Rows from block 9 of a small class-conditioned image flow-matching model, named by matrix and row number. Rows with one number belong to one channel. Each number is 500 + 40 x the weight over its row's rms, rounded and kept within 0 to 999. All counts start at 0. Numbers have three digits each. After the name is the row's rms in percent of the matrix's.
Before each channel's rows are labels from the 100 images, of 14976 (inputs lightly noised), where the channel reaches its highest value: "top examples" is what is common among them. Only what is clearly more common there than usual is listed. The data: photos of plants and fungi (iNaturalist).
# convs0: first 3x3 conv (model.decb.0.1.convs.0.weight, 96x96x3x3, each kernel summed), inputs 48-95
# convs1: second 3x3 conv (model.decb.0.1.convs.1.weight, 96x96x3x3, transposed, each kernel summed), outputs 48-95

top examples: class: Liliopsida; order Asparagales; family: Asparagaceae
convs0.88 067:510516716506512546517517510527480534483496506537511495535510532500480503503535559534572441568546489526511489459479496543481477422480509536477509
convs1.88 080:500497466495522485518548471552513497443538562509517510511518565530490523478518467508485506420414566502440426496532466591579516528506429518462485

top examples: order Asparagales; family: Asparagaceae; text has "yucca"
convs0.45 093:504468415551459558453518498542492483489471469578502487557521464534494535514445520478542563556492501413510497475503515517493523485480484398465489
convs1.45 132:423490526459531477514458618444510513490549426413486580454512501482417431496531515500516454475460439541459530503572511482464471508425497505508492

top examples: class: Liliopsida; order Asparagales; family: Asparagaceae
convs0.40 098:531569488578498563483514527494514591509503506499499514437572507483484491456502530487424544547458537535493524507464507563533512540406541491521517
convs1.40 136:528407517468527493451520592501516464475427480530557538539439528500461466554535511478616446478489558462556457508536494498496492521542359552497467

top examples: order Asterales; family: Asteraceae
convs0.6 081:529479656482472566533463499499540488547493519537490528491465558466438542478554509462524541551503482534576480482492505545459487544520511499515555
convs1.6 089:505526514547494491468542423485460510466530500460551485448535440529522454519445506508481492449493476508512516511487447415482538522573471584499464

top examples: order Asparagales; family: Asparagaceae; text has "yucca"
convs0.2 047:526534565498458530513506496505449522520485517490423417581431494449587549470469525424541497529553490524570574475543441419468527509489524481490516
convs1.2 061:451437479546535518482579452454483512467537531466463559377465542591508544498544462524485550438498552516512507485524594548496538530458527575485458

top examples: class Liliopsida; order Asparagales
convs0.69 061:562571522537492499478507415464538516540472447481511462525518526436513471521517557531529519430463467510461503503539452438519459426563484511461532
convs1.69 080:445491518413444511504490482460464496520519539491490547529497476534479516469527486528423438486507422530492440504419606606513455434527531485471535

top examples: order Asterales; family: Asteraceae
convs0.43 081:485528660518493529520611487515519485537460520435471460508514502490519465569455517472518528491486484517535489533488494507506514483480519465497452
convs1.43 115:497530464513453482532483511519518500538561515559454507528440479521488507559533459553496465478518530496511507485491551463473484522544443598527518

top examples: class Liliopsida
convs0.51 059:519433430514472410425555485446518483490508574474467477462463444497473555480458554519485505507505518449527475504440474570480458489486544542497406
convs1.51 067:470502541508537506486478555530490476494538354513565526558462545459448531431537529473519497546465503437478482477451478530520499499562444530519551

top examples: class Liliopsida
convs0.29 069:527556379503489458533551562491491492476444513545446516562443515521458528480513493501455559476444507602531476521489529503517438537522504510490539
convs1.29 075:469517541469547528428492486528477509475536524506574554514535495446554509486458517496511535573563476464478499463410478532501507475560464399566471

top examples: family: Asteraceae; order: Asterales; order Ranunculales
convs0.26 099:503425494417483488506501452526464530510554501530534458561473501461476505494475468523588460461515491441522488568491492496514515511481496563461492
convs1.26 123:540533535584476469491470542511492480510487532450456482492501514519424453485511462502390509506523494482511478470461494506475517463512519474522498

top examples: order Asterales; family: Asteraceae
convs0.62 050:537519568535474568481497552566545468544453532520483472541533499531489486506488533492526508570478567576557586531520530538477488518547545538531559
convs1.62 061:475515462525491599477546394527497519521488535424516610469505429529532429464519476487471473478503581515536493496460471503439524537554410542474451