Rows from block 5 of a small class-conditioned image flow-matching model, named by matrix and row number. Rows with one number belong to one channel. Each number is 500 + 50 x the weight over its row's rms, rounded and kept within 0 to 999. All counts start at 0. Numbers have three digits each.
After each channel's rows are labels from the 100 images, of 14976 (inputs lightly noised), where the channel reaches its highest value: "colour at peak" is the nearest of a few named colours to the mean colour under the peak. Only what is clearly more common there than usual is listed. The data: photos of plants and fungi (iNaturalist).
# convs0: first 3x3 conv (model.mid.0.convs.0.weight, 96x96x3x3, each kernel summed), inputs 0-95
# convs1: second 3x3 conv (model.mid.0.convs.1.weight, 96x96x3x3, transposed, each kernel summed), outputs 0-95

convs0.24:550537407546588505506493489527552386478450420524502593473594521476455460521445506539562582520539523524502512499472508507463571505489440434563588523571555512523514478558516504446449423592547490543557459433576526476454532490436571594513635559496484468601553537505512527442521489453548478505
convs1.24:420447535486468515503500482474462573554576617488522423524416481539553530461570424481433395496489509514497529506534504524517488500546598560478393470475444490495485547423533512578577572457442507485480521559440514490561488515543418403515370471487498513415441466523543500580520541539428565508
colour at peak: pink

convs0.51:575567506505530543482466528566517525546488381548514499470510462403521554568545575497476367492402511516419548396538449472428478557583587505541503506493521566494530475544518489556490484491543483484446419492437466519527478550525608555450472490399509453521569534451571510405570460473511486515
convs1.51:427457483503470464531519453394541494446461597454526501525505527585487451453490421477506586525595455468533486604471562479584515449396418539487485502518499457469519542433541532459516541502508509564542551506548529469489520459471429462616534495593462561509428460542456443619428582492509554479
colour at peak: green

convs0.76:582570588487508532572518514536513493578498534398463507510545543487404463553537439538528488543577520518475562510434510431572478484455420499451552562460572542370559559415504482524579490493454470455494448512400559534462411562465594453542492557478517458512442469506466515533548434565503528535
convs1.76:413481459528499507427513475462476488436526508600542523466476469494600541465478591419462500484392490492543445455519522569429524468532606510520455483561443459635431446556476539528435475507489549594513538484597426446540574508505418550433503474494510551482578488473532478454450582438514491477
colour at peak: green

convs0.20:552632582552530507565553515504463494597509502523493501494493535429496519537496534523482428545477472574487475437495516327490486404393599572499514582511533546530498466572516582555506533450409457519534517535485537495521514477471572527507581480480559430531439549403476546537476533493451469523
convs1.20:453373432496483552408488481478558455344527519509536485508551518551505493493578466490506572481553545497529565512490510610550543568617429464511501420523506473479508521442503388506516498545601568484493460494490457369471501523538445427524451526513467585521568471553559493483521464499538491476
colour at peak: green

convs0.72:408471539526497543568497519548507546588462500488497462478507566498475496572569421523521429514387554541547494576636495468532465545555433440512447525489537431548511560486562516513448436403464482546535527519521523570580488493542559480587472527501569522482488421436398522536456421573565536538
convs1.72:608569493501515475433529468443479481423516537484502562484537490545512505466427584467483572533590492473443530399354517547472531442448576587511562519517483527404466448531445494494577564590503561455496443515493490482390495541482478519406546462499455519497538531563547495474558597466459474469
colour at peak: yellow

convs0.58:494596546481433571553617517426539547515464536545446545528544542511457461494509456556557536493443453548474493582489440473498532439462443495488413524513524531402536640456509452619523568413476438499516442471432462525484562541487570585504461542491485461457429550468513492535547569557534483458
convs1.58:517433476535531462429450475544437433495560469457550462435471498490558577496518545464430477550567514497539539427499549513533480556524571530486600503491496456614462366556508547415466427604502574509491523528564519444522434508503441391550560475516507518561594465486481505465437453424497538560
colour at peak: green

convs0.73:490474512584509548577509545458455460422464425480565605473587515520560473511526533514412472482582505505518508439449455517605462463481546555442497529462514429450547522536574524571562554544512501375520524506529491501582534489393509541505443524568563516454457493474552496501557484627488445594
convs1.73:544529483422489500445493455527550529532535599520447375569467508477425543501484496516580520488391515491452517553555553508399506524532451449545511481541513565569485476448452491447428432461501491656497446515458500477411489522573532482507552537444402458564566491531483523511452544381499545468
colour at peak: pink

convs0.80:477550521535473426513502515474469523573486525549584564560529523486553479538557430480555506514567455529453517559537608471553556457535560557582515542524516495546461537563513674454557497504474554561585497523508515532507597467398535559489466444475585566547481500496498558545539619538547467479
convs1.80:519496545479530610516546524519570493411590511449471470494517482529427585448437654559468511524448568490538513439469384526477508588521450450436508451454550529481567469476502353568486538520563478468446507496516483496511467556586489463557541531506434459495557497550485464465443438507455564530
colour at peak: green

convs0.82:522473554361497544478411532496521501521493471517546469572476491455507525510581452496553490550510455519442543584464556454610525460494570521418524471518542548513503398504510498427431519536504628561496496482480489522580449505432556568561479480403518460526589455596587470572553513505477519428
convs1.82:496544466638490459513610496520476485475530531484467504422537533549494486492443558531445504493505563495545434404555463545403502550551405484540500550484482478504507592478504499588553490427532380462504509504526514497425570512564454423453547561593529526481422588442409535427459519508499502558
colour at peak: brown

convs0.40:477530485527456402512523512495493535568519542557566549538531514528569482556566471488584577479579484525464541560547598528562537503564526517571525535519559545541503537564499671456568497521535575579560497515529480500521592482420551559472479478545561586548486475528488534537545619547555526470
convs1.40:515516557491561651519541516516570470407563499432490491511516490534411576428429617585450453570432557455542516456467395506437525573501472466452494470468518486492541459480529345550479514537549464453482533495514507521509473536583470480561547533484454444483566504541474490474455429495452547545
colour at peak: pink

convs0.38:431468500550553526580536499478475440507506519523462491511540544551491454515457514504378580485541473618458557610504550560438413546465561506584475495499468528581553554471546511477508522551590568571483486584556499545500534591464478491492453470522520442567440525483583536594427590515573507504
convs1.38:610527501489482487446491469514535576505482472457550519508480458443540590495508469516644412501462518387556479398538455447576577480520411509447550504536504461375473473517447514534468482474474437473540503447467502526494514438549508555526552549528463597416566450566446495406561468477441509478
colour at peak: purple

convs0.25:467497485494476495519500472515487574487510554585557507501431587533455544537523506469474510477517504538482545474464619486559453427461386572515554449520625508503474457597568515505479522503392549556542518426517465487575603463442561559426550469539560558521541511453554441506559558443575455432
convs1.25:537554564498514576505490508439500371493494479400442493487536407490563447464459485574558508544509522492474486553561409500432599536550625414503491525512372518506543520463433539475528453534555472489454476525449508534486423488585460465559442565469485421488513508561429524476440484545466585520
colour at peak: grey

convs0.86:488567537451512509443493540575519599410469487431513416461462520508424596466481528540447553470497490409513484610536523494470570527556398528498486495416445518551554482465525583442507395455529468560539534483528521546534498467638532541482467557559420533523532411483554507434472494523513570524
convs1.86:534448495550497481518499459441454466607529509588488598532531542513539410528528495456545470520486524584491500380479490517534445503438664466533474480580566491489448522526481436553539662536485523452458463492486489512477504517391489507513549415492590476462497595501449487568533494459503446505
colour at peak: cyan

convs0.28:491494509463581543456606528427513476546602525490473509366532492463515591437504530554471539518475449598512574541588426509498583443609527453474613498551468521507541486506484544507570504517542488581517555495589482572533485397497544477471422457491488413496463477537495533500492485456569461547
convs1.28:519532503560451510546412478580476521443394456508547483639495511519512424551522505503527461509540579413460424464425554477481449573383499537527411519476524450525441496502544462512428506506506526422510462544357516477478525587534452515538593561499530575515562546448518471528523524534461559488
colour at peak: cyan

convs0.89:485519488642512558476462546501475451578531509577584471450510452569573534518517475564522552430403536556428534500489518514532563491502491471483500604503484437464515416544582510416480514533488429420472391550540406507503527615468555567540513481517517446509506503576509561520595538511520445512
convs1.89:538485527353502478508510465494563559434433471410431566530508546460449469473491523455489423575574447469571519511511510484507468476490501558540501335534495523551484587490451510578509495498485577574549576448503598482516491397504477452477499537454467573519497483401497412512428464494500566504
colour at peak: brown

convs0.16:511546554527499538511491569528599502475585540478488480493520525566581571460493502430521503489473471546536550406484622567545521528462608507494441475556478460499500458497420556597462573370504476529436511411517528515489472548506464508540590496464417466551426468465510542467649544501516519517
convs1.16:507455479443513520513466439496386505526446466523522515526475505448420434551505534580518495503511546443453439591542404433432515472561398504520523530449550532526505549542580451395527452611513539519598465580474450475536535508527514512486444489533548564462586540535484445548340479503514496493
colour at peak: grey

convs0.22:483506381527561656505474481556478527512515483492505422466484541601473520489524472459460523483451563431594435459509471552435508539515480498516445464532506503525466488481501441531464478479464472365478479460490493318525475455559543419499558460506455441497507466557572526485474369450480533495
convs1.22:522449516505435359448456476429532574471477455544473561546455513393557464481489526487498503493511383543413523566527530514517463428497527496479498434426504411510493479573486611453515561518486534634523495522507498524491549476445513593498481490451496563479494522416471489573504609569516403506
colour at peak: grey

convs0.53:544556534516513525475550539595497415456558527601445489579534574477475527547415489450479462531458545402466579581499461522478470597547574534473472510395477485438593534549542563510558527541491516525494542486510483564514502468499460562551438561483588563463452551551443434509460442549549425564
convs1.53:435457486493515496509454478424563575526442483377542509448491436519524480450570503565511576480549518611531434372516551527552542445461448514536518498591547502568425493456456461463465448444484479489550468495497520472507524534482577426433564441498425442539580445429555567497496551498493604451
colour at peak: pink

convs0.29:450430516489470570556463500524494564383490457444523560603592476517557478442608539528493478508510443477467470476519524510484569517601500506494520469474466507417560563527496517490537377508477492560555482533518549565530406573490498421437527497568550562537499499540502544563574605388457532471
convs1.29:542556511527492494458550494458501498590524501595470416407392515473418555571418512489497548539545525553556528505475467513533433488356517490483516550541531515610481444482492487545468632517516514446438505487479470527509595448522514571598512504481432455482496510451489499451416383548539476511
colour at peak: cyan

convs0.5:582434525419571524516458483511555502528584482462445444487534548382604611539567530645480566474511417532520536524436483541535454489499449504440498541448486439556507456506507548489447473493457443504432644558429568498475541460505488505435575508500506587556481523490498529536538463484475519513
convs1.5:448570499578477519468540542516485485519421514548549563508441506624401353472440470378503457530474565455473467482530539481452524516488547484560510475580502577449499539510523478537516561524525557522598339416556426509533485528486545486554427457511498438455574482501497482486514539499499491462
colour at peak: pink

convs0.59:519518537522470520531479480499548566543587478603553519596521547496514555435433469487551518462457500451562558479492512446541552515506442515468471520472585404526503629477429559620503423554458539538570522561465606467582458543527499425507523531464476513550397473510470572565438497505556455532
convs1.59:518523495484524536465532564509499425466457543406458485418479481538486440575569560536455486564576488537470457540542521540494464466522581497551554470534422598487509377505558462392510584487514480502441472431544416512409570453507473611516478502529534506466615551511515435446587510500491569473
colour at peak: pink

convs0.79:520584559499546515500451461524429533563461433534455554468554526526609512466513535420471542483563548511522471459590473549454525589450467554500486493452463503454522433460511520449517595508503456507464529407495610575546606516584517547616462359489503520547497463446547463461476506562515542533
convs1.79:474463493550456484530550525490555473464520550423572454534433526505385527529526479563531479533457394510452499550411495446526511419547568493503484480570572515581490521553453485592514425481528515507569467622528360482477422510416521454402546593539498503463492529557469535563478521436484473489
colour at peak: cyan

convs0.64:554537474480488548477484481351492546511516550475598438495489499523561473507558512528494568454534447567532410501492591511502503483675473585500477520472476519456557488450474462431512483516483571515514438568497588481414550598537597582485517523471494481450492459488501612411464506478543491521
convs1.64:466468518490538504509477496600531463482479477530430565443500508491471520459469439457509416550498523429502615527501424494513517518345532443512566471558491499573431510578553562541481556521496425542502534424501426526601448394498443402501479451516474545575467563511493403576568505498461536468
colour at peak: brown

convs0.70:484531535411585530480502584565486549567521554557456534527493452540511457484499468629479540446527559453574514484432457469492427489500555542503464446519482531579473417510562523573589463473503445462565450541488448538511605533538661456547524520466533537532518494608527520468573526528452534557
convs1.70:558507501596464495544521457475539496476442436438545499432532577463474548540530569406521483564492508560434503520598566509521575515482464502498473576551552495392526574503454479459426578503504549553440532485515546485524395480447369573484494516537489462479513502371498503560413498422555481461
colour at peak: green

convs0.32:497429570480477552576527520549571487522495526439528454544535535435402577440555507463550569498556486543509489559546463508403521468447479494464553441529511601501415540511507544543530605557555503495604424499496465494576592511453499494492563566481498482647488514469529476404568492484435509543
convs1.32:522586459553533483462513513504445535484492473557519560480510502585588434586464518539487463512494515442502537456469535493599483529542553528547448565467514409491618477509511457486465396456473502542411589502510555511457396543519497545550450481529479494344520531564467514611409526515580483477
colour at peak: brown

convs0.45:489467527514509505487564454585557532520561556518435459498522535501551603478629471435519472528461464493585471461560561598549466487369466532469530562596516423491521554514583522577464531534509578545560516388532466487547501467488562511473515501445503488461522561436501452581541514545567544575
convs1.45:507529493515519556568442561452458436533459481477595560482524513525460399539369532555486532483523521517404512526466446437444559516632559477555485476426468550584457457482412516459527475474516424458457502581469542495464513559507413506537492501560536526533508459604505575427497513481425480408
colour at peak: yellow

convs0.4:526506521508459519565456528522508594537473529579550515481471552498491506531539515402454565449503470550458494486573584516600418451514410590499480443486614548575494525517504526534495563454420462528547562505579474581471548447419562518456548427534529552593484512466609455522455589512514515453
convs1.4:500545526502507515455535477435502375448552513425460488521519471487535472490454482619532487535539526514517506578412434487418565535459600414512563540558400456450499478514497469502544472564608527479477471504390522496575500520598452500566476623499521455443519533531404513479542427482505526548
colour at peak: pink

convs0.94:578506471504464512480510568448518501490533564586528536513461430506504443537447507558531607558503471515446564564510424480463537550452631479507557522505484445402408559486513538420469492473477578486466446593582585541487530504531526451480568505457435546563479575562505439562569492570544569542
convs1.94:431520524512533472516534482572496504520508421431444472508545542497481589486557507467475421427505566451553421437488591542585476447531364523502446481470546534594580482497507484542529501548530425520546550433475406457508469539459472568515464482537588485466525429426523577432395527475454432463
colour at peak: purple