A small class-conditioned image flow-matching model, trained from scratch.
Model: 1.96M parameters, arch unet, widths [48, 96, 96].
Rows from block 8, named by matrix and row number. Each number is 128 + 24 x the weight over the matrix's rms, rounded and kept within 0 to 255. All counts start at 0. Numbers have three digits each.
# emb: conditioning projection (model.decb.0.0.emb.weight, 96x192), inputs 0-63
emb.0:133126172155133128124134113139122130110111144108131136140137134113184132125165114117106111125112112120124108120130130141096115127103149112132131126096149137121114160140137129115127118101153123
emb.1:148090055136118129093115154116113124105159128124169080107150149191124148152130111174140121103147107123112106080117154108118178112176080148127137128111111114103127085086125132106111160116128126
emb.2:144160125158148147127143169105115145167160118121150090126136149087135170099160143145085180118135110131088110143114141145117138146092119103130164120115174111090136152138129129123145096082131150
emb.3:157108111186147150116129169147109153144147107122117115144128136131182164132164135132096161104153127134102110129108102112101153151112130079127165124120133139083138119146126117121144116085095104
emb.4:152110142116153122116142123147144140144123135125107138122139144121137132090134117163115129107150122129133128155115162123118150136157161136176157128093166127120123170111147152110162137120127127
emb.5:161133120117128134105125162117147133157164126123144115182099126095154137085171125119097165098152119141107113112114151136119150124136115130132130128130106110079137111100107102118126101099101130
emb.6:139077125096112081101074101140133121067154124139163125162102107171181124096170107113145154129108110130120133145102132127114168112150143109140109112167102117126131129108159132099045149117133116
emb.7:141117157118147112124141089166151143137088131121088132116118140115105141146124125140078123109164132130169122186138135135081086131104174092144142137091164159134120197104129125132144096149098097
emb.8:138159142150153138158143156113147149151125107130102124087139140120092143134092154122122131141137156125148155130152105149143117149144130130159145138129148152154141119140125121172150137149131130
emb.9:125128111101148134140100129128116124108146100124144137096129126113102147112066140105141139122102110134125105108083118117154122140118070138143139128104141070145121113141142119145174207130097172
emb.10:121112138133109101133146114117112102086120116112103099153155135136167145127176096123107127127079124112134145121127128147089096101119096075107135122124159141169120131131129076112103168133115113
emb.11:147104177099126111112095075158146127137108124076093173146154130098134097142141111114136100119110131130158150145116153148087107119137157120140103113146174142136128187110120114104132126146105090
emb.12:080176168173107107134123190127099088145119064092136057111138111118096121145075106143102186139123149123112122203140119176086031102048075066098100129116148155134129141118190097140162111163107066
emb.13:116135110117113138118125122117143113120121136172121147109116119141102091147084109114133105121119132132122140110138110103160137111144136161098101134136069127122120089127118147114133131145152131
emb.14:140133095151126131104118176103139119125156140153124125125109118076131134072114111154125150114103119144089134121111113122146124121134085129116135124108110099118129123131159125106141114085131132
emb.15:120143091115124151123122145125110130147140128126121171106107124133122121124107125097121098101167119125109100041108131122146129133178131182170117125105085090102133088107062120107144130111096151
emb.16:145148099093124132088146147106142118110123119156130134117140131199083123167133109136189105116116143133116154051128133112163155110165104206114109129156083128090132066094105135117148131152109133
emb.17:085163126110124141104146134099139108116115103137149153122119091143091125108124097115166129101099127147097157082119108091185165105165151197140084116146101108120147098128135139092101140112149121
emb.18:123082098124100106118112106121122110090114138117115132136119113169148109161120095110110067120124133123132112085123111098088147099130130088084106125114104166110116111113121113091116140150110096
emb.19:147142142165107124140101203108114129124135145126107095169127134171161112166161122128112170125114137115094192103127103122073120122120116062094111124169136181085109135116147111134127075134085056
emb.20:194106143123142120100115139157139141156169123096195147177116134113175130071178134160108158122159124137136072147115197106105148126110113185150134121108127097118151186113133143117128109089124132
emb.21:135128123112119088119133122158132120136141150123116137176111114116136108117153113135087107122132136118142135124137165144094097116117094131123108132141106135120115104093098105128113090148111111
emb.22:166123150116128126084097111134110135112132100104174132127123120158136125133155116178140129116120105131151084110132177108100096112131117157155100122140134114095146166087117197106106101130114126
emb.23:146132152147131103099127133166133123173136135103130147166109115052154120083137116148083149113148141137129112162141167126119103117110119118142124131104133128107139140133131114120136085107116098
emb.24:129154115094139141120115143127127125197150121086108154158121116068109117084152117151071140096155118133102143118105152149123089131121078150144133128120148095133129164110104078118146100102094130
emb.25:138145096106117140092094150119130112142140141136162143098088125124089108109097114142172137130110127128111109101110129114165123110165093228133102129134073065109115098113109166116146112110131162
emb.26:160117123102120108091130105115130115097108120146128071118117138129142167141148100153106126103127110130130108119115160121108118100130126109119150127095112112127125151093109117101111149124097129
emb.27:127141102088113142083115098118128116144110143126129129090128116127097106151130107122148090111116102120132121089137125119154111101157128154132083131175095101121119116093063177105138095145145149
emb.28:156122154094143108104130083131141135095104121136157105106114134144126141097134119153129121116145102129153097160114179129118122127145167156154147129091108106156128171094142168112116164132129119
emb.29:107106111134118132099133101119135114092124127153136140106121114104138152115110101122130094103099105139128127097130118134157142109200145127165115126128120117133135120126075158094113144112146131
emb.30:167142098104130117099115120158156122161145140136117119131122134099108122149131118154135126114166150133163125134132166129125091111144074159109126138135101113138122111104086087137151132157087113
emb.31:129141060083116142102109109136135127145146145141130137080156148162100116196131133134191095115146109131106144057120122120175148123194104185120106130185064088144124046119065128115123135131139165
emb.32:107132146161196188194182146129165191146111231172143125158110151140154151113150187119125163176178172120164143200188098101159170195102182112145183149122164180164071130189172124204103098135189165
emb.33:125130140127101099103113118151106119079142123160154141136094110190122119169117114130148100126121133118140141100128154142117134106149144157140098119148073154113141114089119161105092127142132102
emb.34:129084075164086115094127139113096101098144120125145082155107125159160157151153100142109126135119128115114120105149094112123165088118085067079118131140110157131128083126136123109084134121150106
emb.35:131138099077105117091138071120135107137110155123081174096139120104134090144098097100158070118129132121150142098109122129139124100155134149129096130159094115133116123091070106103170141151093121
emb.36:151129153120147136126144090132150139149135131120150123128164127105157116091161122135134115112140106141140105142118179109132114140134164139138139121118131105137139192132113185108130145113162152
emb.37:173138174111128109099104112132141129141153111101166122119135125095121106096120115156132133117132118135140102171114206147088102118095137145128112117120135122112132198087134175108131130132118091
emb.38:159097112080109108073118093120146104134151114141130120145128104130104114133122091150129108103124119140125123126121166114138161087116117161104104121143104130093142138087115176084112132139137129
emb.39:152148085112134159116090120142133143161176136097156109092182156117104121150116143155141116119179105128133086121116169124152112146152092174123134130145096082119124106118066163125126126149145169
emb.40:146089104125142125108108130139131133102144092103165130141096110142182134087182117118100143083140108147126092101109147089099180116138142113150111124125112128101147130088115131098107134122108121
emb.41:139142135062137104117093067161146131124109123101123126142121135090085124138151125110101084110139104138139115114117170157140100130131118155131115117142115099144135148100075123108092110143129150
emb.42:151120090144116114103097172153120123144166121122134109181102130138125144149142126149090153122155158126126131128130130128099136111102052103092133131156121154086131085098132071132130087141074090
emb.43:107164037086124157087095154146127118175197130147131142074103118090047114139060121178161106096168113132094128092101141168162105121169025202138108127156097063094122050075041144118171087127105156
emb.44:152148080132131157101100174125122122136183124135139128132121121124153137110148125141152168123141127137100097084104140110163127127152053169117141127137064062099138081148096107117120140087108162
emb.45:131105151112112103115137138139124104122135113135149127172082114115133146086142111097083178124138139139111116158114151118150200109121158142141140120072122123107143109139158087106103150101125142
emb.46:129160141112123112139125104123119131132134153124116154128152129105156110110172124109142113116115127126120143107097137129113123128138149128143105120137136124136124153137128121116120157116118125
emb.47:142145150093138116109125100127124152105108120134161103118142150152112156166171140163118095116136087135115124118126152179128123138114132153159127119138149131137148168101129159117093107113153126
emb.48:102148144120110111103152119086109107078115110152120103107161136187089143170129097160143113104093098124113182095129134155119136103158126124136115124152143141129125117108145156101089152133144100
emb.49:110174049084131176110136130123138131154155134185128154055116136108047130149075139145183101100171104146106134073105115120201158134162101246151120129137073066119140067106050146120160111110131176
emb.50:103115150192138138146146156121166121137115137104139110163119084114184110117160100104115124104156145159124115134132103069063129117136164082115100140110138169114125144127174119123104123123123068
emb.51:114102073162106154103132147115109105117146142126120115122106107131142107125120094124113110121114133117116131114129079071135156101106124109097087129124095132110107109122138148110132129130160121
emb.52:134122101135128125095073140130127125148175117110180156127128118078124122081143124146098145114140106136122111145132147129130124119114084132131105125143125088141138181128127137111096100107155135
emb.53:135107180130098093116164099086111094124097139083109135174131115123186110084162088077097127124082149116138122135122144099108165086130198114106117127092125152126120188143159102093113181115138111
emb.54:133120158134172143186135126155100168119108112144114146137145157149144162121137183141151170148124134125156144163133127119121135181104147129178171143132188137157135125172168139173099166142123158
emb.55:174123163109135104120107093159124137124092128107100142157104136132162128143146138104108146124151138124166116148113137124097112125134167099134141132113118135131132160123118104131131129144071117
emb.56:121105112131107104113117136130116103123159130101141127131117125100164134080142095122086144117152124115135099139121131142069088102122084103141123129088150112130112142090130067111120116130096099
emb.57:145145090073116104104130122133141107155152163141088172124125126093083104104108108153149101124107145126121165108100156152126112104139081189119121129135112106130113096093099089113195119123078124
emb.58:126130117138128136123137109158124134129139120126092203145146107144163097159172122122154080123121131138134150075120129125114135128129129148126092113190125145112152127107074164114136104130135128
emb.59:151126104127106120073144150089115105116140102152160069141127102181179143141163092143149147117132128129098118089126142083128173094137112101079126126146077133072133093099130162096101140118123112
emb.60:101165138113123128123114101135135126113102141117128163064132144128080124166078128114139064133130115120148111089138128153134054131156108181139106131127120101147104140121076141126153114148123136
emb.61:148125122080129120095123118116125130149143110126115160116112131148059103148084118164112091092126123138125139100121178120138134114135126179153102124134145132108146166086113158103156132147109137
emb.62:109133148162200190196183148131167194148111239172145126158111155143152153114151191120126165181179174116167143202193099106161172198101184115146186154122165182168062129190173124208102099138191167
emb.63:134101123102118105094111133111135107070129114114151109134111119151111130093123089156101128120073118129126106109126134100118119092116098147127098117106141117116128146092158142098125137132115141
emb.64:125099105124106131103148166118110098137135111120119132141130118129142140108099090127098128115136134128098133100103109132117151100122098124109140125082122125104126084098119092096162133098087101
emb.65:104152152191091119147140158104093109138131162115157081159115124099166129096178127121091160176112135105096106172157139152138119124078145081080137129117118147112109159160155135128114082114179119
emb.66:155099145123115093120132093147118131134136164094111132130172164114133121104141128167119117146128128103162113182143184161083093132116135119125147128121160132146107174118125128130129113128122111
emb.67:129101120176121134120166163121117130130153098141126131142120120163200145128138116135091153107124133134107141106117088107110156124115124105135135120137133152114144118134158103116118122086121088
emb.68:112134094133123147130147144114122122154132150146104160125140127100140126108127123107138104123122128135086153098099100135172161131139121141117132113135117106129135125155106116107160127079147155
emb.69:170134126121124130105121144126114118142147120113134120183081106110207124087206108120131171112146126133098114117092127097116155116124148137122125121137108097088141123118117114100140127101094130
emb.70:107134147161198189195183147130167192147111237172144125159111153142153152113150190120125164178178173118166143200191097103160171196102184114145184152121165181166066129190173123207102098137191166
emb.71:113111110116090117118126128104099101135149143127107160134143124112134133121117107086123125138127121113083144097111109135136181102147152124106134124115114122123126095139111091094133135085127136
emb.72:164110155145115095112135127110124124123142147101120112175116128105202133100181110146095126136095125119115101124113178153075113121123112079099141119105144132114118179121120118101114123101111121
emb.73:110152146104113099120173103110119111101072141157068136119161138161082107187100099130153081117091136120125189100123114126127127106145168143123112122126139161120122117118138118109152144141118104
emb.74:127117178127116107120103091107114111084063112088139142148077105129165117085146104047090150117104119130131082147108116081112154103136224088127110125087105127102128149130155114090116166127108119
emb.75:110116082133133152112147144098133141127120124133144081093155144158127162172134119166122094103148102130089133070128120122131147139157111120113147123127131136108122110115114143105089093105153107
emb.76:099128116141119173181167156125144136167120202140113154162124139136114130152146162082121134184154153107128144140162073147179170152083144126105146145136137155134101094172132083168135082129170165
emb.77:141084090125123130073157143126141113106125102164118107151133111190142139163109086154154108094136130138114160089123108101136190098160120132112128119138090148082141057069141136096129124125119096
emb.78:156106105127109101095128139099137099105151124096151089162113108126152121077189083163122142112074127133108135120118142117111146089118101125096099126137119135122121125092149120091107144125129098
emb.79:141131154120116124144093106140125135111099129124145097124124142148108138164133147102113150172145115112126112164141120165141134137121172086107149132139113140140122125135148127143101116144140136
emb.80:158114090097125133073117135149128119158154121131136152129114117156113090146119104170166116092170140136130126103115148083116155095134098178133086129144125121084135124075119155105161120136096117
emb.81:122133120098122143107110084143127129130117123137141132087144153113133121147121122149142101109143088119139125126126145123123120123144137129146102127151125095160111177111075174114103126125148136
emb.82:088131080101092119098105116103130091095095133148133134091103118147111120157107090113157093122119109127093141064118075101146148084159110154104091126131081111148120091109139091096118141120133111
emb.83:156107101128118137103108137123135125118143121134098086130136123121130132140117109142134134111141134133120145140115119110125140123148124078081149122131105137096130113109116101108122102148102104
emb.84:124156138100123139102123114109120128137086134151125114099116138089114127149138118147154087110104096132092130098110130138135116128154144168139116119138123097115125154123088171103126108101135120
emb.85:109119151151141113153136085169136137104115139142118162085145144136086114162075155140168085147111131128176132178144133156130102141111146137135117137129153138180123177154128189153139172153171144
emb.86:135137114079129124101122108122145116122121121148123145084139123109114118136092115125167100111149123140131113087108137119163107120170111169133135125110093092115138101112102105107166150123094145
emb.87:113138120100118137107123096127119119107087106138145136084117133154112145179100118122137096116135095127122102075110129122145122122195142174166130126123107089135133117120084155103117164123117146
emb.88:157147133110117106126072141116117122132164135117167116158095133094143135080166130122102179135109118124101100134107151143121117125109100133121127125129111085126116150144132101123093136101109146
emb.89:166124088076133131096125104140147126134166148132156165133122122097103135066138128120161131141136120121132086112118158143191168126146107206131139131121083064121122085118089131116164157114124185
emb.90:139129121103104127124098130123104112064156124164164137095130144155113146101101125123166138146094113122127097079113157133166141120168092192152133117108108054135131100151108169116111209110130202
emb.91:131117080132121143096105156127130119138161122109122179141117100137152098111135101116144112101156128128119127088110132100100153107151101129117105124143107124092127122080105110097155117129100101
emb.92:163108119115144138110134114119141146150130135090111099170124132106172131085202113137091137092130117137114127128116134093114156131107161090115132122129139144096132150108128114102113100104123107
emb.93:141104130134124099110080090157114126100126134085137148158125126117162093136143124142118087122120119125161090129129142120084087113118093127093100135130113122159126173130116122122092127147126087